python train.py --targets=["cell type"] --head_dim=32 --moe="soft" --num_experts=4 --expert_mlp_ratio=2 --slots_per_expert=2 --patch_size=[4, 4] --layers=6 --lr=0.0027 --max_precond_dim=512 --batch_size=64 --epochs=8.4 --warmup_steps=1280
Rows from block 2, named by matrix and row number. Rows with one number belong to one attention dimension. Each number is 500 + 40 x the weight over its row's rms, rounded and kept within 0 to 999. All counts start at 0. Numbers have three digits each. After the name is the row's rms in percent of the matrix's.
# v: attention query, key and value (stacked) (model.blocks.2.attn.qkv.weight, 576x192, the v third), inputs 96-191
# proj: attention output (model.blocks.2.attn.proj.weight, 192x192, transposed), outputs 96-191
v.67 095:445525598522500507500500502525500500500506455500493472477500520500528500547524413469528510451405500500556500490408500516521434540500409472572500539478523500515592422500475544500500524505493462480538478416499553500477500466374517518564540500488459509500503500399466500500500441476401535480
v.68 102:490494460500419514500565364550500500567500500528568552500468446592465502500500474445540453432518520503496500489500488565525475488500524500598529570451557518470533529474476548500500500500549500546501478502500493500514608477479535463558512500500564500553426552465441505500512518497486557500
v.69 104:500500465563500473543500486491449566448509562448500448473513500519452500489473622595563527492465500528500528503553500471474439507509564527533483500539513500484395529500492476522500467500508500530556509513500494500484604500500450500483490548500545449523525480543598500482467416478524500482
v.70 100:480503596396347500558547469500454466500470443471500500569525401500567410484508444500512500463530500454550500528456500500469500510500500458453541500500467547500685504500528528500487408467574446520509500506500462499536461422551466548500493500574477480505566513500506498500584500525444500501
v.71 096:500500524625423500537500497550500500468500500495497528444577559470412500487490500471500490500516503592467518500481534639490500510482540500509554500520520500546603513500556444467527427408500421486498472561545486461530500520500500518452471511500481500596497502500500449532486524462464500454
v.72 094:536589465576487516488500520500500500461453492592536446498553500555457500429616545500500507467523500500585568538500466518598437500500500465452510500493524500481524481501500518524457500500497527466489500500535500463496500501500469596503383480500500539428474500604594500455500497507430466513
v.73 100:445467478500418500518478479537500529500500443500445500449453432500500500500518500439504419547552506477500500500521500459500500500500476573472500500410549467552528583512540506409531439490513604414471559494439479500507500500488500500588535500513486498500483500509546500468474479500433439524
v.74 090:474430500500500500503450532374500500419487616459553496443500424562512518487484547490500500500469500490495576501500592500472484500452542500548500525483505540395338546500511500509507412516463545500522527500491431510500500477372556555500470513466500500504531500399548502475475446514557500524
v.75 100:433500495500517500475484454536429500457500470500467584491512478539484471575476500543514483431500472500500526518500481449500480500500543604518583439514425531540500493486500401485485544463504552460493436503500503500494491514551508459484499459500472500496500511557591500449500525439507548467
v.76 099:500500427445478524547461500500583554458528457471500512471532500469526500500464367407500500583414500427500413500500504497468500518527486456500509500426509500500500493544500505555500508500500436463445526504546500459551514551500500494500500501464500448465454500539500592500507454500500440432
v.77 113:460428443550500504472500487547455446590507500517544526500467489466457469445551500418468469461489508500500491500457483482497485500472502498539500482559500500512592552591504467500494500428444500542502514433557544501538464500527485504500500496483600500480515481500362470561561500458563572521
v.78 099:528462379521456496500500542598500554451478453524480511500515411500542443500481434425451472500457500456416522467428528496518500500500510463442460443447522500453554488493453521483426444493500502488497500560402500543454436500543500549500486541500553500462453480486500500481570500500364411499
v.79 102:581520442471473500583510542490528522441520457506478443500458480512500494538570500500510530500500450448527500500542466433500495497500550536454500500500519463412492536459525557565495536556467577548537500578500487482451431500489472462500500469487554449487500517536536514519537522557475500457
v.80 105:573569546500482500407500500556527500500500535500590519594464527455482568500443533458537500500523500500500523469515405500455514500552537551573447455500471569514532500526500424545490478581500538489500544500441494502451500558465571529500500500455444500497473525478500499529516474471484547500
v.81 097:432520520568485500463512456476433392528500500578547569500504485553490516500478424502535450470423500487493542456408500501540500503507481527573494512498526500576476506411515516500466449538452505500501471500500471500542500500540545439500500441500548500526406500587500494500480566450571556414
v.82 101:540456486507526495477512520528500500457567500447487406501560560467500565500520470495505461493500506500496463527544580483443504542482520500515500488500500436451582514610500510528500539420503556500500500572563573500500500523500498459577500465431500473452500500576500513475500436532466500500
v.83 090:509526500526471520540500500473573420507500559481390638500500511427481481468458500500545500484500500538530500509465483481554562497500500500579538500500504482497500500547500455579500492508456471467492479592465480511500506420509508500554439500506509500464560500424486477524417500563515500487
v.84 093:469500566510472500500500531407500500500500481460582473490500500522500487589541574445505500516469516521560500500504581533497523498500500517500510494444500500543433489473500523548540461455475478559487518487462500528427578483500500504558444509500488500576475469654498493548521480453500470470
v.85 089:500500532373500500526556422500552500514531498595432436475485500399500500500514557526435500466500503500500536547421476563500514500500536550452500535493547554482530506480500500445509500609621529533442506535421500478451542482527496389517500519451421500500571507500500495500490500500508520506
v.86 096:537421392543508500500500547448542500523500500500509500504480484513512500500557541492500526504545500533433543520500500630583510479492417500481483552500500500439416561453470436464552558486481507567480592500625441501453500500429530492500478500500498463496500500571463553533508447546428500500
v.87 090:407572480563533482432500539500535521499480367480500483527500500500520489510441508538483452572447512597411497532534514478536479500500500480468500500500500500497625445487488500450530519594436527491478519535500520598490534508500523500506500500530417500458467500500500500479480482500342480500
v.88 092:500410457551498500435470431461500500500457500500500529479478536563549478500465538438524557484500511500500500468538470446500500516524473418377500500500429395492527449534534434485500377575511483508500465571566613546555500509519542485566505478500494500500427545511467479500497570432504590497
v.89 100:500461500514505500500500540538411461596500456536576500500541500514472587403366500402440554463584489500510467500446500492523499525500520500544500500540505528500552497500500496500470500464539426514478500485568485511451502527500551522500568485500570482511460536500481466525498500399500555481
v.90 085:478393487500538505502494455434534500497488418552484505500567500500508500426399478474500459481500494500492485449583362500500551502483500488474537455500505500570459500571520505500453461566542413487567438509567515500446487528500570523469457500500501547552493533400511527473521548475518442559
v.91 093:538438483605570500500513482500500505505529535500500514495472512513500549502373463490481536500569500426500473500545566500522534461500512485516475513408529533538550502536503500504585555500544468500500479412434375500500572620559500490514453498455513422508500449500573491521497467600469595506
v.92 089:444509548500411475500500514430500557550500500600500572526495514500500487549540577500441430500500494500501500517542512514519518513495482506487433493570500500492503489468493446518490591500525536482476495486460536500500604483494563468529512516500577500500499500463500436568566519500428506500
v.93 101:489482500548465500520541473450540500500538487481583521478500490459500434594445527500508541482500509500500538494398471537534512577500529459424500500500515439500500500446500494467521500519520490534547500500579409481500407500609533460500500508513500488425454500523444500538500470500500515523
v.94 095:499520498419487500461539556538475546500545547500531494493461436500500519500571484503520500500519500477459480500500500553578545500498552468483465470470500404500383502508506500500500551527438500479524572481515556523492440500533531600500525566548441500560507509500506500507477550598501435500
v.95 097:500486500512491500465500498500514500548438507560523611542523544510490609497500528379521459485571544505459498444477585430569500500500583432611500514437514460500477500500514500500485500528548439500470511457598500500477451468500582513522534503500500556474469526442427549483509500500523500459
v.96 100:500443410509599449500507457494500500462512541500607513456418468505424514531435449484438487502500522507571489500480544555462500459500516510482500500451424502500587560434500460502500500500555458500444501503558548500471500500500513471500512473500500469554529431475520434567500561500556522500
v.97 096:500500538515505500517500500500500486557445461505500586499500505500439499459474486500521506449539560500488500500470500465465500500423468479500434500467527514500395448543477500522493500500424488500476460552519500500500500500523449500500499541432512534592448455558623471404485542500447432428
v.98 086:500471559538431500550499489439496579500500590500403503566453500496463500570500500466466500500542500456436505500478500500460500500487500420532500448462500500500398470455462521433523500500457500463500550524493467557477476551509500500549536500589559524500517560384450526556427512500541529524
v.99 092:500500500543500500371548500479500489488421444553505519514552554436457439433509500500488473485561554500534526500547500430500500480500478512454441501449470500500600559516501563500500516470473542470528387581455522513475586482514507500568500433514500500490508537487392597560500560556500500472
v.100 113:480516500500500518500508500500500500529500369500500521542500500500500500480516542514528460530607445521500467488455500484500530486500408436519572540458490356475500480541480481520500525500555567443505500459525475505500411523580424500522530468500500471484466554500500502584447472559501434540
v.101 104:576500487523515500500500500500529500516500500561500456448432562500520524503500502509500585497463517505453546529454545500566552463503556461500500453422500569543478587500512477525500478500455452454542500484500526474485423500516427507469534481500419505500529500500504500505456500500521414500
v.102 100:500488534525527502495551500462455500550500537500460427441500500519516489498500483479500500500519508596500500618465562563469577456431440658444477500510501500544461500584500500530500557500500500494548500500522500500500522558531500500500555439496500500521524500549472557516496495425500521544
v.103 102:560524500481500515600569500441501500485500458572409437519529530522485541500558580427489559440541488463456486464454470482543507490500546448490460523485453547500554483530488500430500500500500501491500560500578511531461509498508532500443500509492500500494477493581487518547476476438555428500
v.104 104:500488483445502500585500514500500540500439499500481447500453443418567541500546572513500500491489500500457477596543617477531448500503523518500500451480498609472500500482500500503500500546519556443522500484430543452469512468516403516501500524498474500500466507549403543514500500471514500500
v.105 091:539451541531594500471523540500500554547563498454430462522459500471584448541502569565444460474576513571522464472387503500500453506496500500434505471573497503487500470467504514480500546448500509463471429500563553500461544479500473449431500500548509518578500500556419481541498582441508555521
v.106 103:483444433461482499489500500500468475500500474545576571428448460529500517520500396500556512530500500500559500500512477480500500516529437496493490500564500504583500534500500456571501546483477500526500500529557496500422490552484509586462394511500398513484472412435477570494533508566494500514
v.107 106:500538464448557500500524510500500522491500500502500450518500524475472358542500545563565483491500500500464500547448502432484490516500574482500492432521530535552554509512500499439437463500556492500500384518500529500454486500571525500527507500497477500504502510516533500467500500675537509500
v.108 109:574500573451556512458445497500545426497500474511470483500486500388465478494452500500491501494545500500500473525500524459590494500487551500523500466500468500500424487552447500575500500465478535504532536460500404491512481540582614511482566535441527487473531535500442524514500556372450487516
v.109 111:576419500588525500512505513455527487500535560462500500538487565475572496437490500528500500515467500500439445500472496504540451458571531448500515500431440500468448500515500456568500468500455460500500478500564467482459516489481436495538424517500500555472500475561526539492534500471603447500
v.110 099:410485500449467500475587500424500532562510370496479493500499398468513510467558509449488526515481466521500466500477521514467546520494490447470560454500545427527591491488486463502500481439525500500487500484484449506491598456543500514431500534500500481500500559465500530495500528500445500500
v.111 103:500500475439448500500500517541500543500500500367515490488450520500471490515500409494445500464565500476578466555559438486565515494508449485392475485500474549495430500500500536500445499455531487422538543594510489474489446556584500500505475500500430544494500517484513527500500500513465510494
v.112 105:500500485563552500501500500549528466573500633484470500542453495500455549552468437500500534495519511460470500500562500474484498500456564531500487541534521498499500532459474455500500558480486524452500539500500538482444460468456474473524494587500460500520450495500573556500469483534488460500
v.113 098:479469500445563500596500532448500519567500500506460423538500500500500516534572493568500499500500552500514500547500504508503496508479450429490500538500532500490564500555443527471489501449562532482477429474483500500405500510435501500486348500447571496493533498440439573544500394503500458500
v.114 106:579532391532546500500454500513497478500462434500491500500406509537500449378431581492490472439434527500500500500500435500488456498480500600490445500511500430474413449424454466439461500466493532504538500464421552500487500516487528563500505500573488500486535473443468559538474511554591483527
v.115 108:500477538517492500469528500521567440557500500402500550573468547453554463500478500535481621524500500473454468500500507500512509500488424500500546486459500500553479423565486540458566467500459517500500500500532492486426500500492533509570571500547500537500485546522564496490521530530540500500
v.116 104:503485500525537500451523511500500500500500540554530544500516493574463485561530482467451582500537500530523514565542593500424522557455436474500509500416517536532409575536493426520547595565509469469500485500526516500565425484577426510469491514476541497454524553450555507523500491500500457466
v.117 099:439500443500500500500500524500527432500537500546463500508525484500423465500500557500565480501450470550546490500467530498458591487521474560475450527528488460571477512481428492500541513573527455500445500485428531500535500566461500500467474500500407514500487494444530418500500428598500500522
v.118 106:526500500460500504500500500452500450479425494582507522500508500521476450612450452452627506500452500459500500475469536494475517500500516500465500500503487525424293500573500500467500528510567528554468545455455451519509467570531483500559519466526584480484450561499483500483500547500507536499
v.119 108:476487528483494500527500527500479506461500469565435447508559500587443447548465485428507476469407500500514500563500390529521500498500460530458492464461458500500415484491500500479500480481464550425500477454407479509500496534500500500465538520504617498528454473491410577610500500493516501461
v.120 111:542516483489402500446500500500500500506520500595545477467525500441513521429500436461500502500511502527500500509500436492500568500500487528435601517464579465500451500500498493484552459500500481582453487490546561523516524500543523450500670484500536500500513565563500586500499500545500500576
v.121 104:553420544576442500526541550429573578527520610500476453440506522477509547494553557577526500513500511460544493562542405474459500500500500500500507544550516512444412487498542500550475586524543499545500500500483500486437500451503467482574500615500459492512443439494543449500538500522500500465
v.122 097:468546455518495500520500525560524525465553338452543522500574455462482432520519478500493500494473521448500531530409562527490500538500611500501470529500535435500500460500500499509500500623468429500500445500477500499500372500501495474431500473472487525494484500446501520500561540478573500458
v.123 092:500508531522526500538494466500500511401453475500500472500568474533500519581566500500500500500539580500500500490453598500518500506498496435454521469530453531522477532500500485487475598500500417539500433440440500500487419414529518506465500518500440566460554500548395500500516575542500553491
v.124 110:500500582442465500473500469500532498469502629459566531541500472500500550590500576500500486500500500451500519472553500497500500500498496608437402428444487570537438500476500465500514565509456490564500500555429501473447428500495518511532378500525536500462500531504480500580500501500561459480
v.125 096:487531398471536500477500466468562526534428519564500520500496482500399470518549466485500464456485460500500455552426430574555527502544500474473500500452551447471642518500476569500500500480500559443432504530455593480530500543500471562514500496518462500480501500412453475500505500500545505443
v.126 099:464618500500449509500500464484491490500479438560503591514535500450500426496558500500500526419443479523500521514465487463584485483543454453500500473482508500550500500429512500500455456422447482487500500459419474518565469500543549500471552469500500473532455543518500449503500507500517464481
v.127 105:500483500441532500490500393584500543500447516529494469474484459500483565451554460532492497500547508440523521482500525506467528547519500473465536459509504508500546500384500530502487449536504536472479500542564524477500500471539509557531456525541547500565500424542531502450488506500535500423
v.128 098:500532494445500474500514467477530500515489440454500592534500506551500500500536443482520500500426566500518504435463500506506500471500483497559484461432500509563489500432500541490476483557519450555498500361410513484475500412500617488486500500530532500532489469492500500468496526481448570566
v.129 091:534500500502500500535500487497459500565482396569500560500500500410553500530538495424500513525562474500585477490500500500500501500527472473569500500500467471454500551576509500526500455477530601570461470479450527538563432500494571500517500399500597460500500500504469560488567511384528504578
v.130 093:492448500481500500500551427524475500431500562500500528500500500500500473504500540468500509531481500500525437478556500500485500500526360476500492500500500470546500500500500500537491560500486558552500500500434500461500556543500495444484500500397535500421500502448451500500500449500566597547
v.131 093:499509472500500500500528557471612475525436525528466449520500565423525566401496599473500505541524503542445461509458419467527500500500500500373445430443458500479413453439500491479483500500485456500500563459500538479401582500574500500470500499500545500500500500628487500544469455500525471552
v.132 102:500515500500500500473519500500496487446500500500466500469488536524475500500435500654524497500500458500500469507566500500500514500500521504477500500503500500500462510500552500442500543445422564514530500484549500467564417619558415445458563505530478447500460500611542500399475498596577464493
v.133 096:500437374500581500540461505479500500508501509456616500442500418519482500582565474500500494500529543487493516500500577479462570500484495398507414419571474517490419500500500466447500498509500500500483500564505475568458495504541500512490417421500494500500519493553472460500497585515500589433
v.134 086:533518496483500500489485546464500500500485500527500500475617496534500569530524500493500512500545537531522500500578469470491537500492500472532537553500500558497500507500537505500473500500486600470500542500396402447500615541483456477541420484531477532528500505584551423500500385500426494455
proj.67 107:468557539473440500555452514500533510500473457546500509487541500500480547435500510522468465515454544496487416500527438551500500511531488532545521531500519422513492517479500413429500419516500500500432500396576492539518560513535561500607561500549491595482484547500516505500500500445505439500
proj.68 100:500500501532441487500486500500481500514500540500500564443524510435500517499510526491500458500510461521499557500473523505499478550570500537609474546522515352531500500567500500479500460500468497500500452445539500442486571546530500500538500633505477478578425520500449519471500500500500500455
proj.69 094:563500535500533477500500500476500500534422607544504500500458444531500500458537411509507526416488496587448451500535457510550459429523455453541533500428500503511500500500500539373500490419549420500477500512476407541562555500617500465597455490500500500500477415530500500500500500438500479527
proj.70 099:500500412502500535508558504541500500500500419500516500500451569509433465509500500500508500472483457454500500500454389511521450473415500407429541512444570397560525425457519500500530535555500515480571547500402500462500500557500465483539460534442500567544500505456500500527500473457500505500
proj.71 098:523521500500515495500430500586500487504554487416501546476500529510500500500546500500570498442516532473467530500491567605500460503370490508575563523523464514500578438525523500498483596500544500468486454500447408559482498514500492490604479523477500500536461481500495529467492500566500500527
proj.72 095:508500566430500531502553505500500500500501514500540474432468500485466505533500468500457504564500454500382439500515462500500530516534500458505565391549575506477500500547513461500469453442500565500529520500546523543477500502548496476543480500535500514477500495485529514495500500484526476460
proj.73 095:494493452500574475498529500529510500561500500537500500515576396542500515606555568483394438500521500536510500500522426500511466527390538573557493495500550448500477457417529500500532500540523482486493485527489482485574421500465446500500459466528516531595546538502465466500500500474505500500
proj.74 107:507514510527439526430502477395500498500500523395497454339472500448474500500500456523500500536603512493500489500492500473534533617553532500487463513519500430498408430462500500500500489437500500507583574463500500500483500500626474508484518452473537500477500500591525485500500446468517500508
proj.75 099:500425500463500490455500500576500513565452500500480500500500423500500485366500549500500500482500500500500545500435548477500550500444532500541418500516509490533450544500512592500564527504546500500580500476590474500472593516382500474500441426478445518454458573485488529523500480562500504557
proj.76 095:445522536500520476482491465500500455500454472437500507500467529500500446577523545493500471560446500525435500500440549500519480580500500500500451444555436507557480439567500543474519459500493580480598499468500456460451500409622529500500483534483442569444585489501574535500517469507500500561
proj.77 095:527500500513500481500485505498500453406500569549533531500500498500438530570500500533540504500386543402422500500500512471435436507524500568477623430500567483501580351556500501495485500500485434463517500448571569500546469472419500522500390500484605500509501479500438500500500515430500463437
proj.78 100:456450555489508500500500500598500452500500517462535500456500438558510477500500508500426484523461488500543577500449500500500560410423500458500500511500454509603566507579457520460420532488540542500500500500548526534469500394544500500463594412500500500442525450545500500507500525475470500500
proj.79 101:512491537442500500545567514500500520531443480500553500504524500500512481437492500500500500497500532578506500500519461424500500500452463451438500490500500500500553500429499500495500470500528510513500534602476474537501500535560500500500569558549547557432504500500479517519500565498500485503
proj.80 096:504500485495490478456396452500522527502481599461427500576500462474548500455535568500520500500510444480547469500500507429500456572500500565527454449513500429557555500550500586483464445500582603500414562513454411532548500509505500500500534500549485500500460541568511438500500490468527577485
proj.81 094:472500480500416481532580500455500500500500500500499510482474505500520524503437599500589486500605538580578552475473550500500490577524533470539553548500524472500534538559473480554565500506493524500429500532500514505515518465433495500559429500429515548500451519413479427500500429495503518541
proj.82 111:610455483500500465510500500580478521491562461500492469489518440454460500559500500500609482518423372500500446500476577451500514538520500525442576486522475500499497500534500500528500425545500495500500500578545519503452500500559500522451489541463443500420501543544550500510490500520518500500
proj.83 097:500490473514500500500500488452453511439508559499523532500579511500504450531500543468446490495453503449518457500500523570475461467423522550526551500528523471500573486500500477570482500495500500516500500545470468543487483486551455500506500390490446425440551489544500450500500500549500526500
proj.84 111:500427546500484517508427481415475500537521443500500452500559500505460517436500452500472516549518461479453495492486403474500515405520500580512531451500500528466380584530521452442465500531514483500428570457525527500538545368534494500559459578500549497543462500456535475500500488397525500564
proj.85 096:448457538479500553555617500500500519443465548500451469498479500417500479506534481520426477534524388403513472479450450504500476497456459445467500511500500561495533611540500500522566512461500476500497532500500427527524437629542466500528507511456466432500500476500500481515500525429548472533
proj.86 098:553523530470513500522550503454545485442500500500464491571442500433562500490477500500500500495530500535556446500485536562500500500520500485500583507500531606500492451420543462500500543507456500500447457536500500517500354420527546459500480500550448408500476500437516467500500437508418500476
proj.87 096:451529500472639495433424504479500576536500421466485452542504494527495551500447451505500475500456500462611479500523500503518500402524500500500500515503592435531595560481559500500449500494435500500522500506557530500463463473490500473402486500500512472500519500593500500452500500523500523551
proj.88 095:541498500451492522500500500480560452504500507518463500444541531500500492500500500474572456500489565500500448500509462449503496535449494500426500525522500533424618519500505569500500458508500488504500458561470539424500484537460511514455465500590396553496526569500500530489500553621500500496
proj.89 086:500500572504500481500507509446500621408507548495463608500423507475500536509450471500473529500460592500424500500488500418500500500500486537493528408495544480489646548500521591588546523425530570500500584489500503500478530541500500497500524449439513500500494574500501496524494534479512500522
proj.90 104:435436532529521500468500455371511496576500468446492505456495567568497524597499500528500500500496503555495535500538482544500513476453488432500501439500500464568500505499517523482532478500536500500539540466520483500510470548422500506568468500473500607524455413582595500500504500500500481510
proj.91 090:534412500500631483500500499484500485500534500513522512527457500619481505511403531500482500500531599500553518500498490523498500500500514460500519597529500500443576570481542540500505593566500471505494518483478480491533597399546559500500493532608523576462500500511420528500500602463500500515
proj.92 098:500557475487453500494500500445507500473500500500524500500492500470543467448466500500500500447500493558537540500500482503500489474500483547530500468483500500531467436481500517570500566500464463500502512500427515500524500534500498500416537500598472500525501515517500500500492513516502488476
proj.93 107:474500509527513480500509500461500453517541440496437526500495479462510500500403500500443500500481557521494585500448562515513509500413472500411541562574480500531500470438476423446456508531481502500445466507525521517499496459407500517519500494471476442458548480427500470500500614462513506471
proj.94 102:520445564500500476492548503515459536500500500500463491514502444437434500553541537500420480467477500417500500500484559500530500500562471536447500500496483500518523517478481500370500500536483500500500500500592546469526497519421500493494498500500489470423500511434377500490500500430576539558
proj.95 100:600563541518442500497573500475500440443520500538545599543498554511503514519573457504451491499522501500517484500508450400524511392551500584475549530519509500394559357418500500500500500500500500500521547469444500500500482571471506524491515506484493541532571500493483500466500455500500503538
proj.96 102:491468595504579492490538530447464500501496463568412515500489436500541576499500500440440483500489500545475450500511562500500553506469445500495439531460508447505543497490500619555608494490500443523500500502577476500507463529500461496522517455492520410453523500493500455500477500456500536500
proj.97 101:532500469615500460421578515529500583461478532490500533480397476497448554526486564500526500500563483530503547481462505500500500491571521521500571500453500500495500500577469500500486453495500574545490513558500500497485547487552500500482550500466462490586500404451521502500500540473521525445
proj.98 093:520500485486446500531545500463481500500463538498493530563622451500443500468569461500543500500552459525593500500467500449500448628509468562480464527500509475500500491500542500500500500500581459500512452497500454470500434380574500500500470523430500435500447405500500488514500612500500496500
proj.99 103:500476482463545501485500500536552507500500500500470473471458431557456424457505500494540414470472401584500503500500526500500500458518513500459531420503547482448500500500500431450507550500425513534563471500427500521500512551551500500500543491482500589500471387500509442500500559500493473550
proj.100 095:495500510472500475500515423500505500522468488459534568525512527513500568509590475529424466545490495455500500500485500453466562445537500535537526576521556499500485526500454498466493465500500527481500500532486488500500436411431539500479559460402489500500464500485500586559502483481548445558
proj.101 106:500462475501452492467530467450498511500573500371546500451510500500541519517500564500542586500473581500413593488515453538500499455500455548500441500500500495547556444500500434441508477500500448500528500476508500500476451531537500519500526456500476531476446654500522500500483509557500465500
proj.102 097:500500500617563500500515519492500533523503569550500433524382507500527601547500533500445475500545500561500501481515466500500511346546529496522552413489516469507508442500500489511433470500500500500466454552492500510500432503500483500492586500549500417483500510509522417500471582543411500473
proj.103 097:559500518500537504500500487429497417493500481500500471500550500500500531500518452500513519472568429500552465501500462480472525500500500500543465508501518434570467486523489462499453500500460584500500426500508534482519463500489500500498484537496513491570473458531461511500500579527530459507
proj.104 101:500388526500500500554461500538484588520481500478444417440537410500500500549541500586489500520475470549500535500500458466508586607435494464500436425500450517510508479500500449500446488500500518454588500500500500479525477578473468500508510451500500503472480445523579454470500477579439508499
proj.105 105:553500500525529500498588496500522498437572489518500431511459474487506575472453518477500428472554385602435527508452530530500588500449513516516500567496456500500585535506549532462469500441546502500500513511572491490500500500512500494549471500483459484496451516511484500483500468517579513450
proj.106 111:477500537538500512500423500500539524500467471549500545500512500500524473467506543437505500392486473424417521500500448487500507500450548437500478500500500592489572479512500401500488557500533500525504412556500483543518513461474427500500499488451500526500547460498425445500515564500457500525
proj.107 104:516535513570469549571575463446521500529500500500500473455423529437516484380500531562556500460533513517597546500500503448500443539500451501528500434539500588500500500538489522458507437516514500480452424500504484514500475500377515500488593429434500545500428500505528500514497545538500500500
proj.108 104:549428431500602500541455500523537538481484443559511500500536500505511531469500492561486500516599500500510424500473491500500500439618500500500500616550560504500500520500485506568510533539555512500454533456568482427463503500472500500518520500425500496493472490544554416500500500469464439500
proj.109 100:535484411551431500532500500471486551500500524511419520460574556482500545544500500518506464462533552512469581500506503516526474475405500527490509500494525564500429491432477472430441500431472455500500500500597469473534523500566515545550501476446551497500500500466500484500500500533500537500
proj.110 090:494584450552544500567500481444456447463485456508511446556404459459541568530579485539416500500500583481500482484505500536500472448432459500562500500500500489530500526489500512522502500500488485500459506500500484524500500416473500493500520458627500500500500583524526477500489503555520517544
proj.111 102:508500500545500511482458519538447500500500476556552480500531467494500519466524531500425478500535472525500557500528500442540500500584516558506479500500451509480458519564500477539419452473564547500538500503443490439455430494396500500486516380431520401500553454453532534491510414473500500493
proj.112 091:500500533464500500517500500595491424470427557516500538425594509489500527500471505500460520500461500470540500500530500454523536421500500600460500541500500540500500500509493500488470494500600595500551452461420508500514470398500513502476387358549500476544500540456500491496500526573476500500
proj.113 084:394556491500547510557440500516500480433500539500569482575500496500508491561548510489511501500434640491500502500500533526508458593502527530500488500542412556500478515569500554480521566515500586500500500459431536530525486526500500508500459409537500571500500467459454472530500568485511472500
proj.114 098:500474516508517500501472500570551509517518543451570532500606500538500464555520483535524516500424474400500500500452510500510517543458534518467407560549569598472444532413500494500453431503500536500432500529500543500500455582564518478468500500605500545500508450614481500500500458474440472483
proj.115 110:476500531548453500500430500541470508500497500459500500500501554585535467464553599486520500500476514475494521500500500530498470597485574564500425500557502467500502500446506464529532521490526526500631462505479486500554449500515505497500441495591489542500578429460500467544500490488532494504
proj.116 107:555484639530528500500500500466534548521445562448500519527530464500495504478510515500503468554591501571441471500500456494500487489584538475500485606527452487485432432500489530544573500542500446500500554498497500602452486479447548500577570563500430465500446573468466500508499510482542481509
proj.117 108:428538552569457499500590500545500497465500524489540483500395495500438500500500472523502500500387477487580450500500499483485500457462470442459500567510500571487540540500500563537432429500559535500629484518484517530501477500571500500519458500483477500532500484521500500507507530500500500447
proj.118 095:500431500532500521500498500443486500544519500501457491497511535500540500515505519510637500480546553487500446500500575466509474564608500495506500590500500522500489483543506500458452500568490520500506500465525510475491506471545500500528445444500526454521449585506500466443500500559500535500
proj.119 098:434520422538500489500500500579453500508538585500500453483500538500478509442476500500509479512479524500552509500496511551500470500558502441420500489461478500500500633402555482525478500414500537500500500536500458458524452540552566500518500564522534512476572493535500592500438473500461500500
proj.120 108:588524529443529533521470500500477388537443621574462471497512521552545505500542515462496469485500569507509454500500462500500506500500500562588466500547505490614469500500494500470509444500532493521497469500484503560500549426441500500500486508423559500473547500500459540479500592450540500500
proj.121 100:559433523455458515500500500469522482475480458436500470514566484509507495559474431576500500513550537596452526500490563476500480446500507452530500538507461500500490491525510596435463545534500448500494500470500500490500482420549500500472434443510468500500438476524552494503500412537500479565
proj.122 104:500500500485450479500500500500495461499530444505459555488521359498515451575576542500484530490500484448575452475454504497500500565537450580510573549467520520530528524511500500545476523425556423500573441510489463489489479508506472500500500500495500520532527500500500496500500412507562496573
proj.123 108:500449484517500500464495467525500472544502590530500440512496500551592568500552365500500559455521500516548545500484500537553589481528429500500481578536530500504533535561487500568500491451475415500516461476529504465500447538510507519551589500507531500468496577464428500500485432490495500538
proj.124 103:500428464500445489527516500509443500506500555500461477543496489574550483452455461500500500454562500500524453500528566459503488517511534477431550572525449542471550453500500500477578500424513500517556453500435500488489439566365492500534500498500544591500566489518500500500500523454569532447
proj.125 097:500594551500465525468500484499470503500535465464500503421500500509500491497543453505526467500500555531500480500469439529500371500468500500452500551518436500513494407500542500552500461500459520508518570522500533500500448500548507482504500607497431466500520555568582481543500549439488500549
proj.126 088:444564500515459500503514507523500494495500500527484500500428500500496500500548548500500511580517557500500500472500500530500468500469485433566500521544471506388500500440500509552574424521443577500500525528439500500500500460530496500554520524347471500528449468466491500460500520440500500464
proj.127 105:545506539542547500516500500516491526489519500463500494556474408486505580549541500500509497542553500405486545527500533500474519512500500452498384502517492501500523487523482500524438500500500487426540511542573516480549538615474572509453517500500480453500500500511482470528468516538480479500
proj.128 108:500574524497510500488564559478519484478521500427548500538595523604521471498500500513575500500439500500435500538500500586500509410522428523537592418560500574550364497447500383422472496483500475497516454406508538518500500431496500500501601500546507501511512500590498465511500500500500500430
proj.129 094:500500500621517506427489468443500495438494500557490536434479517500461500487458524495374500500500476457452541500469500500500523484508485531518408500541539549500488500500500556452585403500500555500376500494445500455518417500500514500550471483500380500520500551553500451500500422588535552423
proj.130 108:446508411527557500500588500563459576488545500484504500481451538496454500328526462479500539537556507589454504500500570500500517500542561500500464551487476516517492487530500518548502475487559500473433555500568489500465480500505553500500500472515583569480564538614513500500482481522553500506
proj.131 103:458565541500454490500528500503530594502500438512491460538539500494504570547434447500500442500500551500500590500470484456467574500500474504428588621509512547500500555500500444553440500568472490500478500500500553510511542459422470472483546500550500500514498529440506489500471421521424500474
proj.132 115:500459466466594498530500471458500429544534564517500528500650484523506570509516445534459500533484591463537450500531442504500483530500498567448511494500409503500483500459557420500502546460500565510534511492503514496500370420500500500442557528500500502478512500468483500500500489422509500584
proj.133 099:500417512527500519533557561470502433531511500498478500496487458428499500556573500500620519475468496532569558479534448513500500564553516562579452481500501440500461483507500516450500500500430500500479500524480489506506464464560515500500532500493500479510500415454530500500500510498623490635
proj.134 104:547565526567471485493500500427518529500500506502576454500465500500468481525534500489453500500582500500500477500527500485508476500480546516588485529500500500401544440500466500557565500500401579506584559509496423539500520500610500525494471455494482525500500513500472518493518500482533500514